config.toml
encoder_avg_pool_shortcut = false
decoder_norm_position = "sandwich"
decoder_mlp_ratio = 4
decoder_head_dim = 32
decoder_layer_scale_init = 0.1
decoder_inner_norm = true
decoder_prefix_bidirectional = false
momentum = 0.95
Rows from block 6 of the image encoder of a small image captioner, named by matrix and row number. Rows with one number belong to one channel. Each number is 128 + 32 x the weight over its row's rms, rounded and kept within 0 to 255. All counts start at 0. Numbers have three digits each. After the name is the row's rms in percent of the matrix's.
After each channel's rows are labels from the 100 images, of 14976, where the channel reaches its highest value: "responds to" is what is common among them; "place" is the part of the image that holds the peak. Only what is clearly more common there than usual is listed. The data: photos with spoken descriptions (Open Images, Localized Narratives).
# convs0: first 3x3 conv (encoder.blocks.6.convs.0.weight, 240x240x3x3, each kernel summed), inputs 120-239
# convs1: second 3x3 conv (encoder.blocks.6.convs.1.weight, 240x240x3x3, transposed, each kernel summed), outputs 120-239

convs0.154 109:203073107157128088130126127139126128165140133144060111188156123127125125120145104151126160128154131128128144104131119164111104098113166128085234119112153128091098142116041162117129152137188124132113060128136125096097122144126125108149121153113139122134152129099222097157132148083119127185190122122131145131141102115133135177101147142109129144130131141152138132
convs1.154 074:138141145144130121078119138139150104101123132074122128131164148207203135166121153107186115139120138127055109150136129124073198188136131154121152158136192163134117099112137124159098098094148108106136157152118128132117128135201193127146094181105097137158152141111133135134118136113123111150160098167117082117087173223103134113117151098107109132141097128163145093
responds to: text has "text"
place: middle right

convs0.103 114:143108124084127116143128136082115115162099126100104155123079129092137114094110100109128124119107121130122093183128114075114117137153200127154100137118157127148131112099195083161117142133086135099124082129128126156233144111140128131114132140184111122123048113127143150080144207219118120131073149132069128060114112119149170106101147121095150111077138025128119121
convs1.103 169:148083161106110092150111161147134143109123151142135160099083121079107106166131151144098110119090112125121108105080103153134124157100175161101149074150104120152164129146132148158124123109155141164107123159120119071031143134104159126139139134135133153132147113217139135131084077163123104153105103091055147160152099146110129082091139151095143092141124117124102171
responds to: text has "trees"; text has "road"; text has "buildings"; text has "poles"
place: bottom left

convs0.108 117:220083118139128121126123168115051121165119146126105110177149130130090145154104116108128156128148123128140140172126112132120098136255027131119095131116244132088146154085157189145116242111142128141131132128224128121145128121150129102176105099132158130133162165118125132127128123128122127146145133132154128142152121193095125089111133134132142130126133121116123121
convs1.108 105:171175051129134120077108118119089125156080143102189117169145087120130144135112060127121155162111093099173086126129131133132137170129137126106079124123182150123131137097123177110086219098074128111135140138150125133144128153176134128188089149145170112164127136127066118091138084081143135149116098102112120115068233132118132122119092163152106101148116128113134137
responds to: text has "trees"; text has "standing"; text has "holding"; text has "man"
place: top centre

convs0.43 096:170122135112128102129125101185095150058097129128177133103097120106141126071153130123128122112155127132136098099123170108147092115146186126144130121170129129116110155211251147155106143095098137085133119127082127076237128137139131142082093123111087134152127112095047144114021118188123130123108146124102141072124111081136129105103111128157136160095077090142129126
convs1.43 124:119107105144111131153122164078149175092115107056190167124087135069083112134122124118105134121082152082204153130137085144160108163073091106169172131211150078101169173113164114130116117102170148054155148142128199098080102124108061127123118075197174179067193135170133136156130144153110117101124124136119175156149120147160124103118133099094080108157113161122144168
responds to: text has "people"; text has "buildings"
place: bottom right; middle right

convs0.198 085:163169118094128111129138101189135128191173062131142113143187123092128124206110086124123136128110128128145114073134124124123213083086080134170126159095178124112141101010169157150069151102138108081152079125131134086177126153152153156176171171179191147183060146133054161123084156051144128091095109133172114062138123141153117138074111126146150154131127072133128126
convs1.198 087:121152167125127169183156118134120109106193128150143147077154101050129119163121122051125140084124173105127128162126135118111158124137127184120160143098138169165147179103147161128159183163111169150128145121175109144142112111196132126087138148103146138121098147109117104109119134236126215161115166116115203108135131131097128137126104142093087179135145134128129146
responds to: text has "sky"
place: top left

convs0.60 086:139125128115141134125128136075159121255115097123104128094124123137129114167117173124133128122235128129116122152127134109100143115130142128169163145143179134066123123124119120117088127125102142152084128129123134077160144128127128075145106163180089131125166148154135110121142130082145120126110095133073133081116121117090139140181090128150201149131147027132128120
convs1.60 098:113119111092103132129107129146163137121115084125152087188150118113106149128125144104143119145126124180176130107134090117102128146105144142135124109153128081070147135091143089117152127123070167174130103134142099106144100107161112139126136114136141118124090141139116132148130124150148107155160135110152072136182149166095151138130158155178124101099129176088061145
responds to: text has "trees"; text has "grass"
place: top right

convs0.205 096:134255132152141106119125122188105146146131105144131118194086133117107104080143113169128125121111129126136101104126126163134124157152138124095074139205137127163178145197106169098189089150235159140143130128186121165144116143141130127163070173017131123152231122075122128126169125215127125100188164128120121120160165137072125152152144128168037141143171136129127139
convs1.205 081:112158153100128141155152138096127139170107143151116115168098162119141161104101120117163105080128147089100082095104108092164034161129087186164116128201144166138153169057071145119102126152096114108155135114120171113104101206100225213158136144132114152096116084095134144126129116152186177128134106127106099093122139089121098116128121122125095153129161131097190120
responds to: text has "sky"; text has "buildings"; text has "road"
place: top left

convs0.131 117:074130108104129126132139129135106132071145124125128117098225123142133113105138160172126152130133130133128140133135111128142141099160058129125113161082098121114142130120144127131123147088096139255112092128083127127115117137143123176109128064083114120117126113149234153125109128119115134149252151133124128088118114133120133148083146097103186109116090072112114131
convs1.131 158:128099090112114116110091095105088092044154148134124124094157113166077147139125093133147187150140133107022084138197151143115178181121112145123129073157107107155192131191186114122147144166076172145117085136128125151109112175136141087126073090153121099118140138129142124107093078150125120120205154138169134105158164139120155116112131131132196136181113092128046124
responds to: text has "text"
place: top left; middle left

convs0.227 125:171140107088135086128096128079113128196116135129128161095142128129119093079105112137116113135075125128126103106130135103121171091248097129171135149125148129132109130080179174090102044123097121140155113133138129131255123127136130164070102083130133128113099026143133110050152128125117125167137136130156093150123124134127132112106134140060060037133093109129123123
convs1.227 123:129106130182251121111109206110171115162140120110146130152130117102060118081161143125101129229178125119133065163135086122138162137202163136122026186188105127106167142072125120123136104120172112097171095126088167146183127120151124118127111077098101175134177154170136085153217133158104135102138114112142099115098129091144105134177112133207131082130097120107190132
responds to: text has "standing"; text has "people"; text has "wall"; text has "holding"
place: middle right; centre

convs0.55 112:049107130168123103128128131145132117106137165127176188255123128129096120155118130106135151124103131132126117138125154087121107107096090126165142132059140126103170161068148136119093057246185148136148095128093115122106151129140127118120123166100098128143112139112199156082097186187139126169117126123123137157110173124140153105114151115129162164134183140135142134
convs1.55 136:133192145186130132164106121156115102237132184130050131093099196125157162114151208138176159132098143131101118088141176127145129136141134143140149169120159109131150136134110088144134104105159163116108103126101122100083146165098116093090050111114115131199105124142170138101112159130124162062139154175110102113130142117153112132124116194092163116138106111113115160
responds to: text has "road"
place: bottom right; bottom centre

convs0.114 095:226112128108129162133133118121101126141091121139203153131157118139134120137133163121121157128189132144133151087139131112145084125188159131097132123167100130122167130214151125141153062198125126018142135128146119132160122116113125081141101218123119132141061124121126158139229142101124125144038140130146158093138136100142127175139134121147133120125122255118133121
convs1.114 076:051157106108124018113098170174123198145151136066129144151106106103091217091130096113118131121089147119127147093150138147133153147068123101149153152136169158113159114112143130113130102124141090147133118049111113143075169092136155170128128112120094085136103151129120199156105209104209113072107151147138187126146141139133166138095115057144098108105103085043129138
responds to: text has "holding"; text has "standing"; text has "man"; text has "woman"
place: top centre; top left

convs0.88 096:090255158114130177123131202117154128150174117124141132107127126138135137107132107122126112127066126129121098145131049110155164107156035122072134140204131127140132110150139136101092035115139140128127123128147127118176120134166128074132090112079104131140155153135168134201207153115109127170136143138152122138166050131113145117191120126215110133122075120134131143
convs1.88 096:119186111134146093137108145200129112118178109144166114117105150127131118128085117154119114115159092129139123089103154136140163080126122126094060138191100124162152162125124157133104049169048082112138120137116141110105158120086132138169138183123124147146131215147112120114223101105156136084130102108145081118097107115085121116169097150156106086154147205101148134
responds to: text has "standing"; text has "wall"; text has "holding"; text has "wearing"
place: middle right

convs0.37 104:109109128135128008132128133062111125144106084130191136103182122118138154154121133116121144124204128126130124079128151125121161128092085121161096130098160133155144120193162112128175089100143149143148140128134116117139121124133131209249139162157127129133109120089204146153117108084127122142191099132170121098110132114133121145042097133091131113165127165128121127
convs1.37 103:154081108128093092126132150118108161072130128100191102130096128124152162064106125144211132111129121109052132121206135133155142120105118105162134098129163169170104127136094065137081082147161147091175108103115176133155066153178093198150150136181157232167159075099087114171080101113073084189117135161129078161138059129168132117176138151124106117074087052118153144
responds to: text has "table"
place: bottom right; bottom centre

convs0.106 093:084084140077133116112130140093136143169123163104135155157099129125140120241115145125130114125163128119082117087146162200147125122023219125131167095127095131105191096203115164124136110097099149169096147126137130128156101121128126144106114175110139143128142126127117143126157114151129130185181106128115134158098158108133149160135099159000117158122144136125135132
convs1.106 079:073130118114122149115147137131126150113131124114084105116123091118105163148153115133146130175114149081080120120155102161154094179121133109098186134131153106172132119137197080129079176137159142111118125142107115126083105156146142092125080039122108121145148147118153086103058200133083106114152174127100120097150140093096128161068167125201165144128145105103104122
responds to: text has "people"
place: middle left

convs0.110 087:170100131108127137128114147102109132111094154136236131098116120164120104079073099123120151127051129118134130104128113139128139122139155126148084131168234135113161115163154124128110147146074103141159113133230118098182127146111126164108096103114164109101216161110084147138203135155136119180146109143135161185125120107134140114203147119061114104134111080131133122
convs1.110 086:147104176109163114119165150083101215112150192121199121132153152187096166107177126146174106144125120114156082142130124074142123161202118131096120130077142136113189126056126080084125159144226127121147114129143108157154098160116130135117064098162118109109151142125114112144125100152134113088113136081182163095179129186145139107125094126110121163138128140101157116
responds to: text has "table"
place: top right

convs0.176 078:183084130097120186135128118112131128146174145130071128068120132128151156112143112059120160135059139131132126127140143137104155146125155128178155123141109122098082129131201098108189110143207135105127155126155162102191106129156121039072133226109150128114112134165109164157121092132136118123103121123099126094151138136155107214181117121154121164109184113121128158
convs1.176 071:145145084170137179069170132107141222134106127135143142120126133159164197172123107122120116126170118109112116177129078161138091153118141122202128150169119138194158163104152119179145111137086138115159127173160128083127142094108112143118122121111093129121135169152147229097135138208155117107142155113160112131109107113146137214114084108099088137128143160139139009
responds to: text has "road"; text has "buildings"
place: bottom left

convs0.58 102:134098142122128035128128127182121120164125140107211122153070111116116105046130094126128101125055127130113133086135120092151071192184179128100160130140123128110130114084181082131146173109169128033152148129063128197193139125103128099152128126135123125113148098122180105111181160105132120094125132135133136155108106098148134172181152123042144118126157047129141129
convs1.58 127:125136138151125084126159174059123110124104211073193137113096099122093126099131156135141113129089126102099116106167155106145107147145134137147130170173054102137059127127110099147101140210061118106145161113164128094184095129129094112131135116177132195081144166158084113200218159117129067161138104114147089119138091140151129132215074122076133102122091137108165105
responds to: text has "people"; text has "sitting"; text has "wall"; text has "holding"
place: top right; middle right

convs0.185 106:166074137114132138131135127063086128144134064122151101135072131117131142057118137097128121129184139122110119119129126155089102154190228129143244100105115141135117109247135122128107061146155134143116129128109127144208125125163129111123068068109124120128157127100111130167128096058145131064079122133066114111129179110082126249085198128164116117124198052127126128
convs1.185 121:095123120089141137078125125124132086101083100133159139188165149173095163146168130131107127104190132120183141117117109114152135131112128132138136138096138157096099132214159135131164075091137124124151095124170077160095147121093143118145090201158167155094076177166099140154165134090123128124138120077136135176137112165155137159171136105082106214140131110109148163
responds to: text has "standing"; text has "grass"; text has "wearing"; text has "man"
place: middle right

convs0.191 116:088119128090128135123128174145139128095106142121225121158143127144086108153142150147124129140122133132126105165122130110107097133116148124185127102087173124113115152171142130185138097119084127144169129127112128086094140136149129051067128107083128131143100128023099124123093113115126128099140117139127138101129139108135138155115079152128132093091153122128127141
convs1.191 151:140097117111063128108120171152133132159137111136107210109042110100166164114165136149102113118083145132201129116098174123162119145093108107122137112122098121127129117113200115111147089120134129140135158097128170025158108121149177112112068161113145150092124108127089125143112100159096160079125110145071111143119100113081078152125145172052175115147151131105125153
responds to: text has "table"; text has "wall"
place: middle right

convs0.9 109:113105128164122104121128122099117121126121166119123111148076133091192133080132119102128121135203124127140119162125118185146133154120084130077183141158045128184112103102166139131142125240151123141085209127165130060115110127121127119083138198117098118141093121183105136093065118156124128076130148137104115135117152114119148121034107140164077093103156122123130130
convs1.9 148:154119140066154154161135105122118150086156125113100139136143156085157153134115132140083083154130104171155124106074105160083043151121175130101122130118151134064092129159122112122252088125125171131146172091124122111089038130087188083047114138091170141121083135153144101094118068207099155127127184160165176132166047124082148093097151112151132133176136121094139091
responds to: text has "trees"; text has "sky"; text has "grass"; text has "buildings"
place: bottom left

convs0.56 100:167170130095148069129136155092145128172164138139083094171136137140097108103152138123125127126208129128129121155136125124110192127211108125131062115082159119084131146113104085132148161078115121091089116128104132168187131126076123112143175141151117133139055179115112144120255147080134130116139130144176131085138165136085136121151146105076140093141109128117119142
convs1.56 089:073233156125194108118128132146194163106150132144124080197121099117098140157175082137113141117150125140113155098187104184127102087080189111183063124063100149132138131112126110129095153104120104106141183137111136139120130090101128151153088163079121129104115128126084066139070126158126097094081113121106113140112106101123165115138119130189155113117177111107129117
responds to: text has "wall"; text has "holding"; text has "persons"
place: centre

convs0.42 110:140211128152121105122128156090136128111119120122142115112129133137171133079114133136132134128050133125128129108128111117130123181150164128093072162154180128160132227133060152080115100140107107130139068128198114207145124131148128164128153130180090128133046096132058138109159108097124126151144121131086115159132146131110128104111128131171132124133095102136140160
convs1.42 092:132054112089134145140131098129137119144120080164006166128154155115154099145210120121091141109130192126127131011096144142075196154165118082150162169133120095125156145124114143143135101138153134149094097103108134102073119175142103167116198104109137139136124125176075077128105100120166105108108079122118067131066137136145140112173143134117110144084129183173104135
responds to: text has "wall"
place: middle left

convs0.34 101:104051103154128161129126091070075121190124119121157154179128121078112140061102147115124129122137127132123181123127117208115000176190185125128148132118122133125102128134166145130102127220100141114119125128106126132111126126125129084137100104108100128155067225176255142111149135143128142085142173114118116119135101136102103097123152114103112056107096143130139131
convs1.34 073:098073153145134132083129082135095146118162129103108166081123123113156140126121149145130131143175119088160127118133127105130123132143125097081123112140182196118139112128197149159177009064104132114123139115111139149189146117148139167111106163133175136128127123105106154108038151075090143189138134255128129123074155138103173148054128106143119122165152128135129186
responds to: text has "text"
place: top left

convs0.234 094:048103130124130119125131115157114118117127130122035136124158132102108138048204141124133149128098131128139128195128137153139077137182059129233138187103152129157132130104164102133121099168068125123143129128142123119121131121128124197120140158098098110139129099104255155121114133151113127113124123118108125062115177108113145139129138146060118132171185122138147108
convs1.234 092:096111124123132133157134026107108068134092158137145089100098158160111134210119146124119150142088126174133141153159135122098138096114158163140136126103121130135136131105100090130101118070131166139133162095050084204137113210062220129165156159125133161133165106086129141148129177141114087112109106180129149129104113187133163139206110145201114076163113122116082120
responds to: text has "text"
place: bottom right; bottom centre

convs0.204 073:124091128137128137124115167150134128129122113173043122109104130141139144034138109136128112128107129127139136127133211106172097150115096129171142127104204129188159183167117139115113162110113135162149135128200116160091133137161121101035106060077160128128161085199155146135189102128128134132160106132101183090124144088108130121185112114095147132122161051128138159
convs1.204 065:127153133071136134142193135092123172099153174143124116128114123147114102120107157192103128187112139092129166165122104066100075126121116129175093137115115110112117145200096099139081093170157133084110117132180135157151127113130109139147095095162098128141109086123163098090094080125133141147103128134068165091104118176117105175158152139148117076141134144159107120
responds to: text has "text"
place: bottom left

convs0.75 119:137100130134132137121108122158172128159137086130145121093025129119123119150119107131125125128108132128128101135128122182135139117054141128142140107080147126118103135091122207084150096162152142092123149128092125134255120133113128109108122070155140128132102086095061117122103144153128125111077128123111132175131145108124139098046139120110147115152137073109126125
convs1.75 152:131174129170142155088168169107157137151101131126125110116154123132078104151127135092044162153130101109175136159145112139129117094084134106141153120144106133100175126132136038137165110132127106129130142127129179135151120135177145081086079075035066113092123137148159144157115177217116112133131122084129143159161104102153117143130191127123121116081091116123184155
responds to: text has "people"; text has "standing"; text has "sitting"; text has "holding"
place: centre

convs0.193 104:067115123074128110128124149153109128206114097137054101200117129100075102233142170094128116118038127128127134082128128138129143108005126125102115135169167126131177120093108110115107130112065145124126120121101129085123136135109128176126118085096185118131169150093070142155129137159122130247226152128127123125105154134138132075160125115103088220132098112134128123
convs1.193 100:119126111112118159130131119127165139146049168159098081151106122132122179182155131144157076141200181104105093173116148064149121111128084129170129065133135145201091137185137108168126162168143111149147147195096126125118137099099137111152142099140062137164136079155075149117110077126134066145049094160097106112177141131164135124070145135117163120084126159112140124
responds to: text has "sky"; text has "grass"
place: top left

convs0.166 084:110147118124134184128110112161173111146112107120137152029114141065111118107182092129128139125116127128127134121132125079112106163150123126129255127161066130099137127166093187121105117157084126116123152128099133148165133130102132116194119117108120128145151120142118122127204107150125133170099098125130118111125118128099118128170090118084245115088146161121133134
convs1.166 084:148161110152153141110135131076154114104140124132093054153184119177089120098135163132177186172098114108120138110149131141135106177143175129125152150128179118138105105087156160112110067118128099130089086112127145105149068175123123161165065057104153136107128127131087128128096138134083116082156111138121082098112137080121083160101138193114122136126126160123087103
responds to: text has "trees"
place: top left

convs0.61 112:088167129094131189129125130147141155111072219123117148071155117180132130124114136162121141128145128128141137147128122125147162116103079128100114140095142127128138126047186112140167219102105120110147255128209128158102128130139123107078118134084162127134138124137143159129105101112135135128120159136125143124160138109098128134129125134104124088110152078149128148
convs1.61 130:119156097154137165141140135083155165152156151171064129172151141130126134135125091143085134107192110082115147112093115172110112201174066141110122204153175107106128134106115160110130082069119095127112130152140098134118124093102155109086175134115099100123163088119110161108050129103132128140116155127168131130121206139064125157086063129131145141180188158110100140
responds to: text has "wall"
place: top left

convs0.152 133:099154118102128127120145177138130151201154155131102123166154124188193135131129108124138124136148127124133131069128171136132181129051073132059105118180133130117146121134113105125102114093068138158133109128073142149083126141119129216158143094157187131134193130134074160137122139114120133124177104132131139135149166131171126073124128124122109255115196101128129138
convs1.152 135:116126162106134160112160077217102179133166048202101114129090105102133143104180149109186141140061103102152107131111157144221100109158126187167163132121167099160134110045107098148141107150128206124153129114113101176136145104133128154108163232071107145132106131104102150148121100108114202126134089124102093106148092137189154121131132137118143148112149111120141156
responds to: text has "sky"
place: middle right

convs0.41 112:227163139091118127128121121132096128137091087132147118144144132103108133165072157169135106144157128127135138115126149147111084182167102123120103153155052132101126149211111216129129085078152132072118119128142130115192115131147123153054121081152094128133033194093109135120161123111127128116119129130091096083118124126111128131167109124162113133122131142119126125
convs1.41 111:096118111150115154100151147125108119093109149094122140131131158124111156125178124124102138128049124099062108125139107101180101166100188162153134144125088142124128087101115141160095045145175192111127121135105174051119136150184113116108142077080106170130115149150158074099139177115148132054162192133131127121117140115088152119103173138128070129161121200055164137
responds to: text has "table"; text has "sitting"; text has "people"; text has "wall"
place: centre

convs0.123 088:188153123123128127126126130231055140104174147129109137164124125130116128106115187143130127128090127128119117120118147101124090141126091128123106108184074129070135113167051123119179105117130157091157198126035133063162124114146134190132156136074130121131156177120095139149165149150117127116150108114058121126080148101145123179128128124137070134158109011144128126
convs1.123 083:156152157129100140093138114117128130118114123103206129123149111150091162119133146140123152134157115121048105103136146128146146147132123110103092185142126089113096103136121136115082157131109142063082137123120133108110105105144096107142138078151139096108139178082149092133255128042203144113119148141166110079170133106132149094166122135083112100086151239114154137
responds to: text has "wall"; text has "holding"; text has "man"; text has "two"
place: middle right

convs0.126 105:094153118110129110122115152142079126089094161152198137103161126157119091148154123143141134134095128125128126104136147151151103125108108130148121125120152128108134152187098175121084228168163134121119124128173129138164136128150117163140148121111184130128100135148092131110133124189117123142160152131110106180128181129187142163050140137091123177186057070126136141
convs1.126 098:134160099104090183081085176154085143147057158150129115126089146174168120131130141126124058120076086097100118175082108083153124092129138160138150082130118127107170117167132119106095255102132132155148142135151106135133163133065091145102063135188067124162168073095158155108133095179097132120093124115131150096156159196118131107114128129126085120103194109132157127
responds to: text has "sky"
place: top right

convs0.14 126:136147123108128131127126128131124123146131142114059128078089125128146063109141128126133121134238130134128124138131106127131108130149139128176221082175132134152120145082054138137061103125079142122123194127088128119133131131132128109113160128142155127147033078097161080144132123121125134173090129135106134155121085124129143138107152121097106065134067095148136128
convs1.14 135:092086129135098162111072148131096138100133101103147098172115139083252138137166082149169082133085091095119105126108122147089122177118168177138117096172153118132141133139108124121151050132127124136098170153093143129113120139180165124140134118100114104110118142112143099066119129179134136161154098159139087135114172177132103140143174145142096091127101168170098148
responds to: text has "trees"; text has "plants"
place: top left

convs0.238 165:117088118106128162139128147120178133049088170127147087121116129104145129076100118118128128128220128125128112067115142125108155109188103129109069136123129130089147128172210091122203255111152121142157141128127115143205123128107107089126120119189171127126161124185080107069217132141128130108126150124165152164144103154136123109157111148138109147115147082127129136
convs1.238 167:100145160154255094082124180098121085092145138153141102143109067078101141153067117131093116144076109141131118148123061097105115140122109166079132107186107152189160140124118137065145172159104095088127134129096132083173161124133111131078111101106133102150105132141125121131213173143119132105103097128129115163158131107091102187140116138168134110103124128133129130
responds to: text has "standing"; text has "wearing"; text has "holding"
place: centre

convs0.129 089:122129135062126123126086091074184128166140144122093121174134127131139155154131105123129117132101125128127134073128139092141113128124255130054132107137136128141132129125148150161124117150246142176209120128122152138097144134141118062149134134127138132138093125114129128123225119114131140152114167119158106142138156117119127120108162136170099145164147224127115109
convs1.129 044:112123155155128042131134151117105143128071128052128086102122174144120128096128160129114129107102114152134139119163170136105211112146127114128118169145002128150128128138105134153128160128114153084107107074047136179136112105205128179162155123082117195117121120141067196101050128149133170089127153175123085124096192128142150171128164143144145095106128129147141147
responds to: text has "wall"; text has "sitting"; text has "table"; text has "chairs"
place: top right

convs0.3 104:169142128083123153128125091191161135017123126128196112085133131164109129041129149140131139121198124118142159004126133110110141061134108128206127123133102119142085118194178030122185154107104104173097088127164126160129134131141135080162114167090169135128193229139085102156089156145131133106123162127130140065162082139116134201154102126160147110112120155127132126
convs1.3 116:063148125146142122162104163120134163111182150114179143125149116098132141135104110153098082170209103164174101143121077058118106089105113111138081118108103134171124081138126170118173064137095105136146109164074098179185140150122114119161151088179130169143141162116089089123154098120126155092154124112143124175182128046095128155167050136157059113116108152171151120
responds to: text has "standing"; text has "woman"
place: bottom right; bottom centre

convs0.69 099:127150141109124091129130120096107131109088222154163086146097122162149126255157175102127127120127122120128132190128166064119138114045118128130167096155116128132114103053178157144127099162116134136133116128144111172087121130126128147171125168138117128121181082140058123101136104142126122192065112123137165119121110151120117085116096124088100109128167163128134126
convs1.69 092:129111126130130155160152116134113082133115161162063120167105101188223134107149141132140089112063185225151126074138102156124160133147098154178151126132162095109124146148107173137114119119130126093140192142120098105130147236052173188083127125143134104109136118163132085126133133107113123123032155127142169129135072102139152132127167122175154094143116123125140146
responds to: text has "trees"; text has "sky"; text has "buildings"
place: top right

convs0.30 094:095150139130128081121114112182127145183139147118129108126099133123150151132132119115114115115193133131128167170125086149146066103106122131200163135156160144176123139134168106098100147208119151079169154135090098109084126109112128255173130122151143128125140076126208078117073137154122132178150116124113128088100123148091114133102142122172194155141202166128128130
convs1.30 109:149099082178110145162129064166104140134117099099159114135170076121166119141122119167180103133096172176136142125151136174099108189118084126147136151110163140096120081112118134125159101057164183148103094120119113097137151145053157124111161128136137139093139121095118170210118154051142187117115087165129124050161115098170154134119164113139128146204091107144124110
responds to: text has "road"
place: top left

convs0.148 132:092255125102117119126138117093126127097151082120049145127098127125110121046138161129129111114154128128127146096120144088129139132066138130039145131192138132115113104130170183115124073143120126093121123129087124149118124110138130116114133118071126140127208193194055135164010135134121132110067145125135124152114084118133133094255130126133120095153086157133141128
convs1.148 132:112148153178184104144127115075130158090109134077201134141096118125117153073125122129143116189164145117133093117165116097182145109129138127107114133253112166144152093086152106127114097136112127111112067146067123112158135115146104166125146117079101134081132141170058158106155130124148132134178116153145073151091083101175118119118122083168139134114154165200224135
responds to: text has "standing"; text has "people"; text has "holding"; text has "persons"
place: centre

convs0.144 104:079109127084128094137128103170139131102123157112170095011152133152124121173135157128126115128121138128128114077126129139130197159083189128137090129120105128131155138102085165089173190131117136141136107127123128164130136157141131126070098188111222128166100111148147131121096134187140128136130189130188124117141159139129155187166126132097135146133199137127123120
convs1.144 103:079115175171148129096104139128111120175112119150161085119086125100091121138144148109116124071114087107127139127107058123184128123124100119151093128083163115110165151111189120133130115161193129146157132155134079175114137173147136133130204114146086161118225092110220123079147091128087168124141125085099116157135183154156089112101166127120111065100130116155131113
responds to: text has "sky"
place: top right

convs0.44 083:144131119160128110131128150089100128139123122120203162227174142139109139195099051116128152131086138130145131107127127110114096108000145128089182086164109128151195127069194170126143159136141119115173121124137137124156125113140139197120102172128175140129131113123122098160158154174123145160173129130189142086121222135151124136181118115176108132158194161132132127
convs1.44 072:132105124120146130129117156149135114103112152106096166074181163126142127108151127131187161097120137115156124123111162124101097103129128163113065107120151092141106129088174164118149111140194127101138125115118144153145161101114147066156163132140133118114094099081167118136112107239100088137102182153191123100130118128161085037068163151081060203194095151126193128
responds to: text has "sky"
place: top right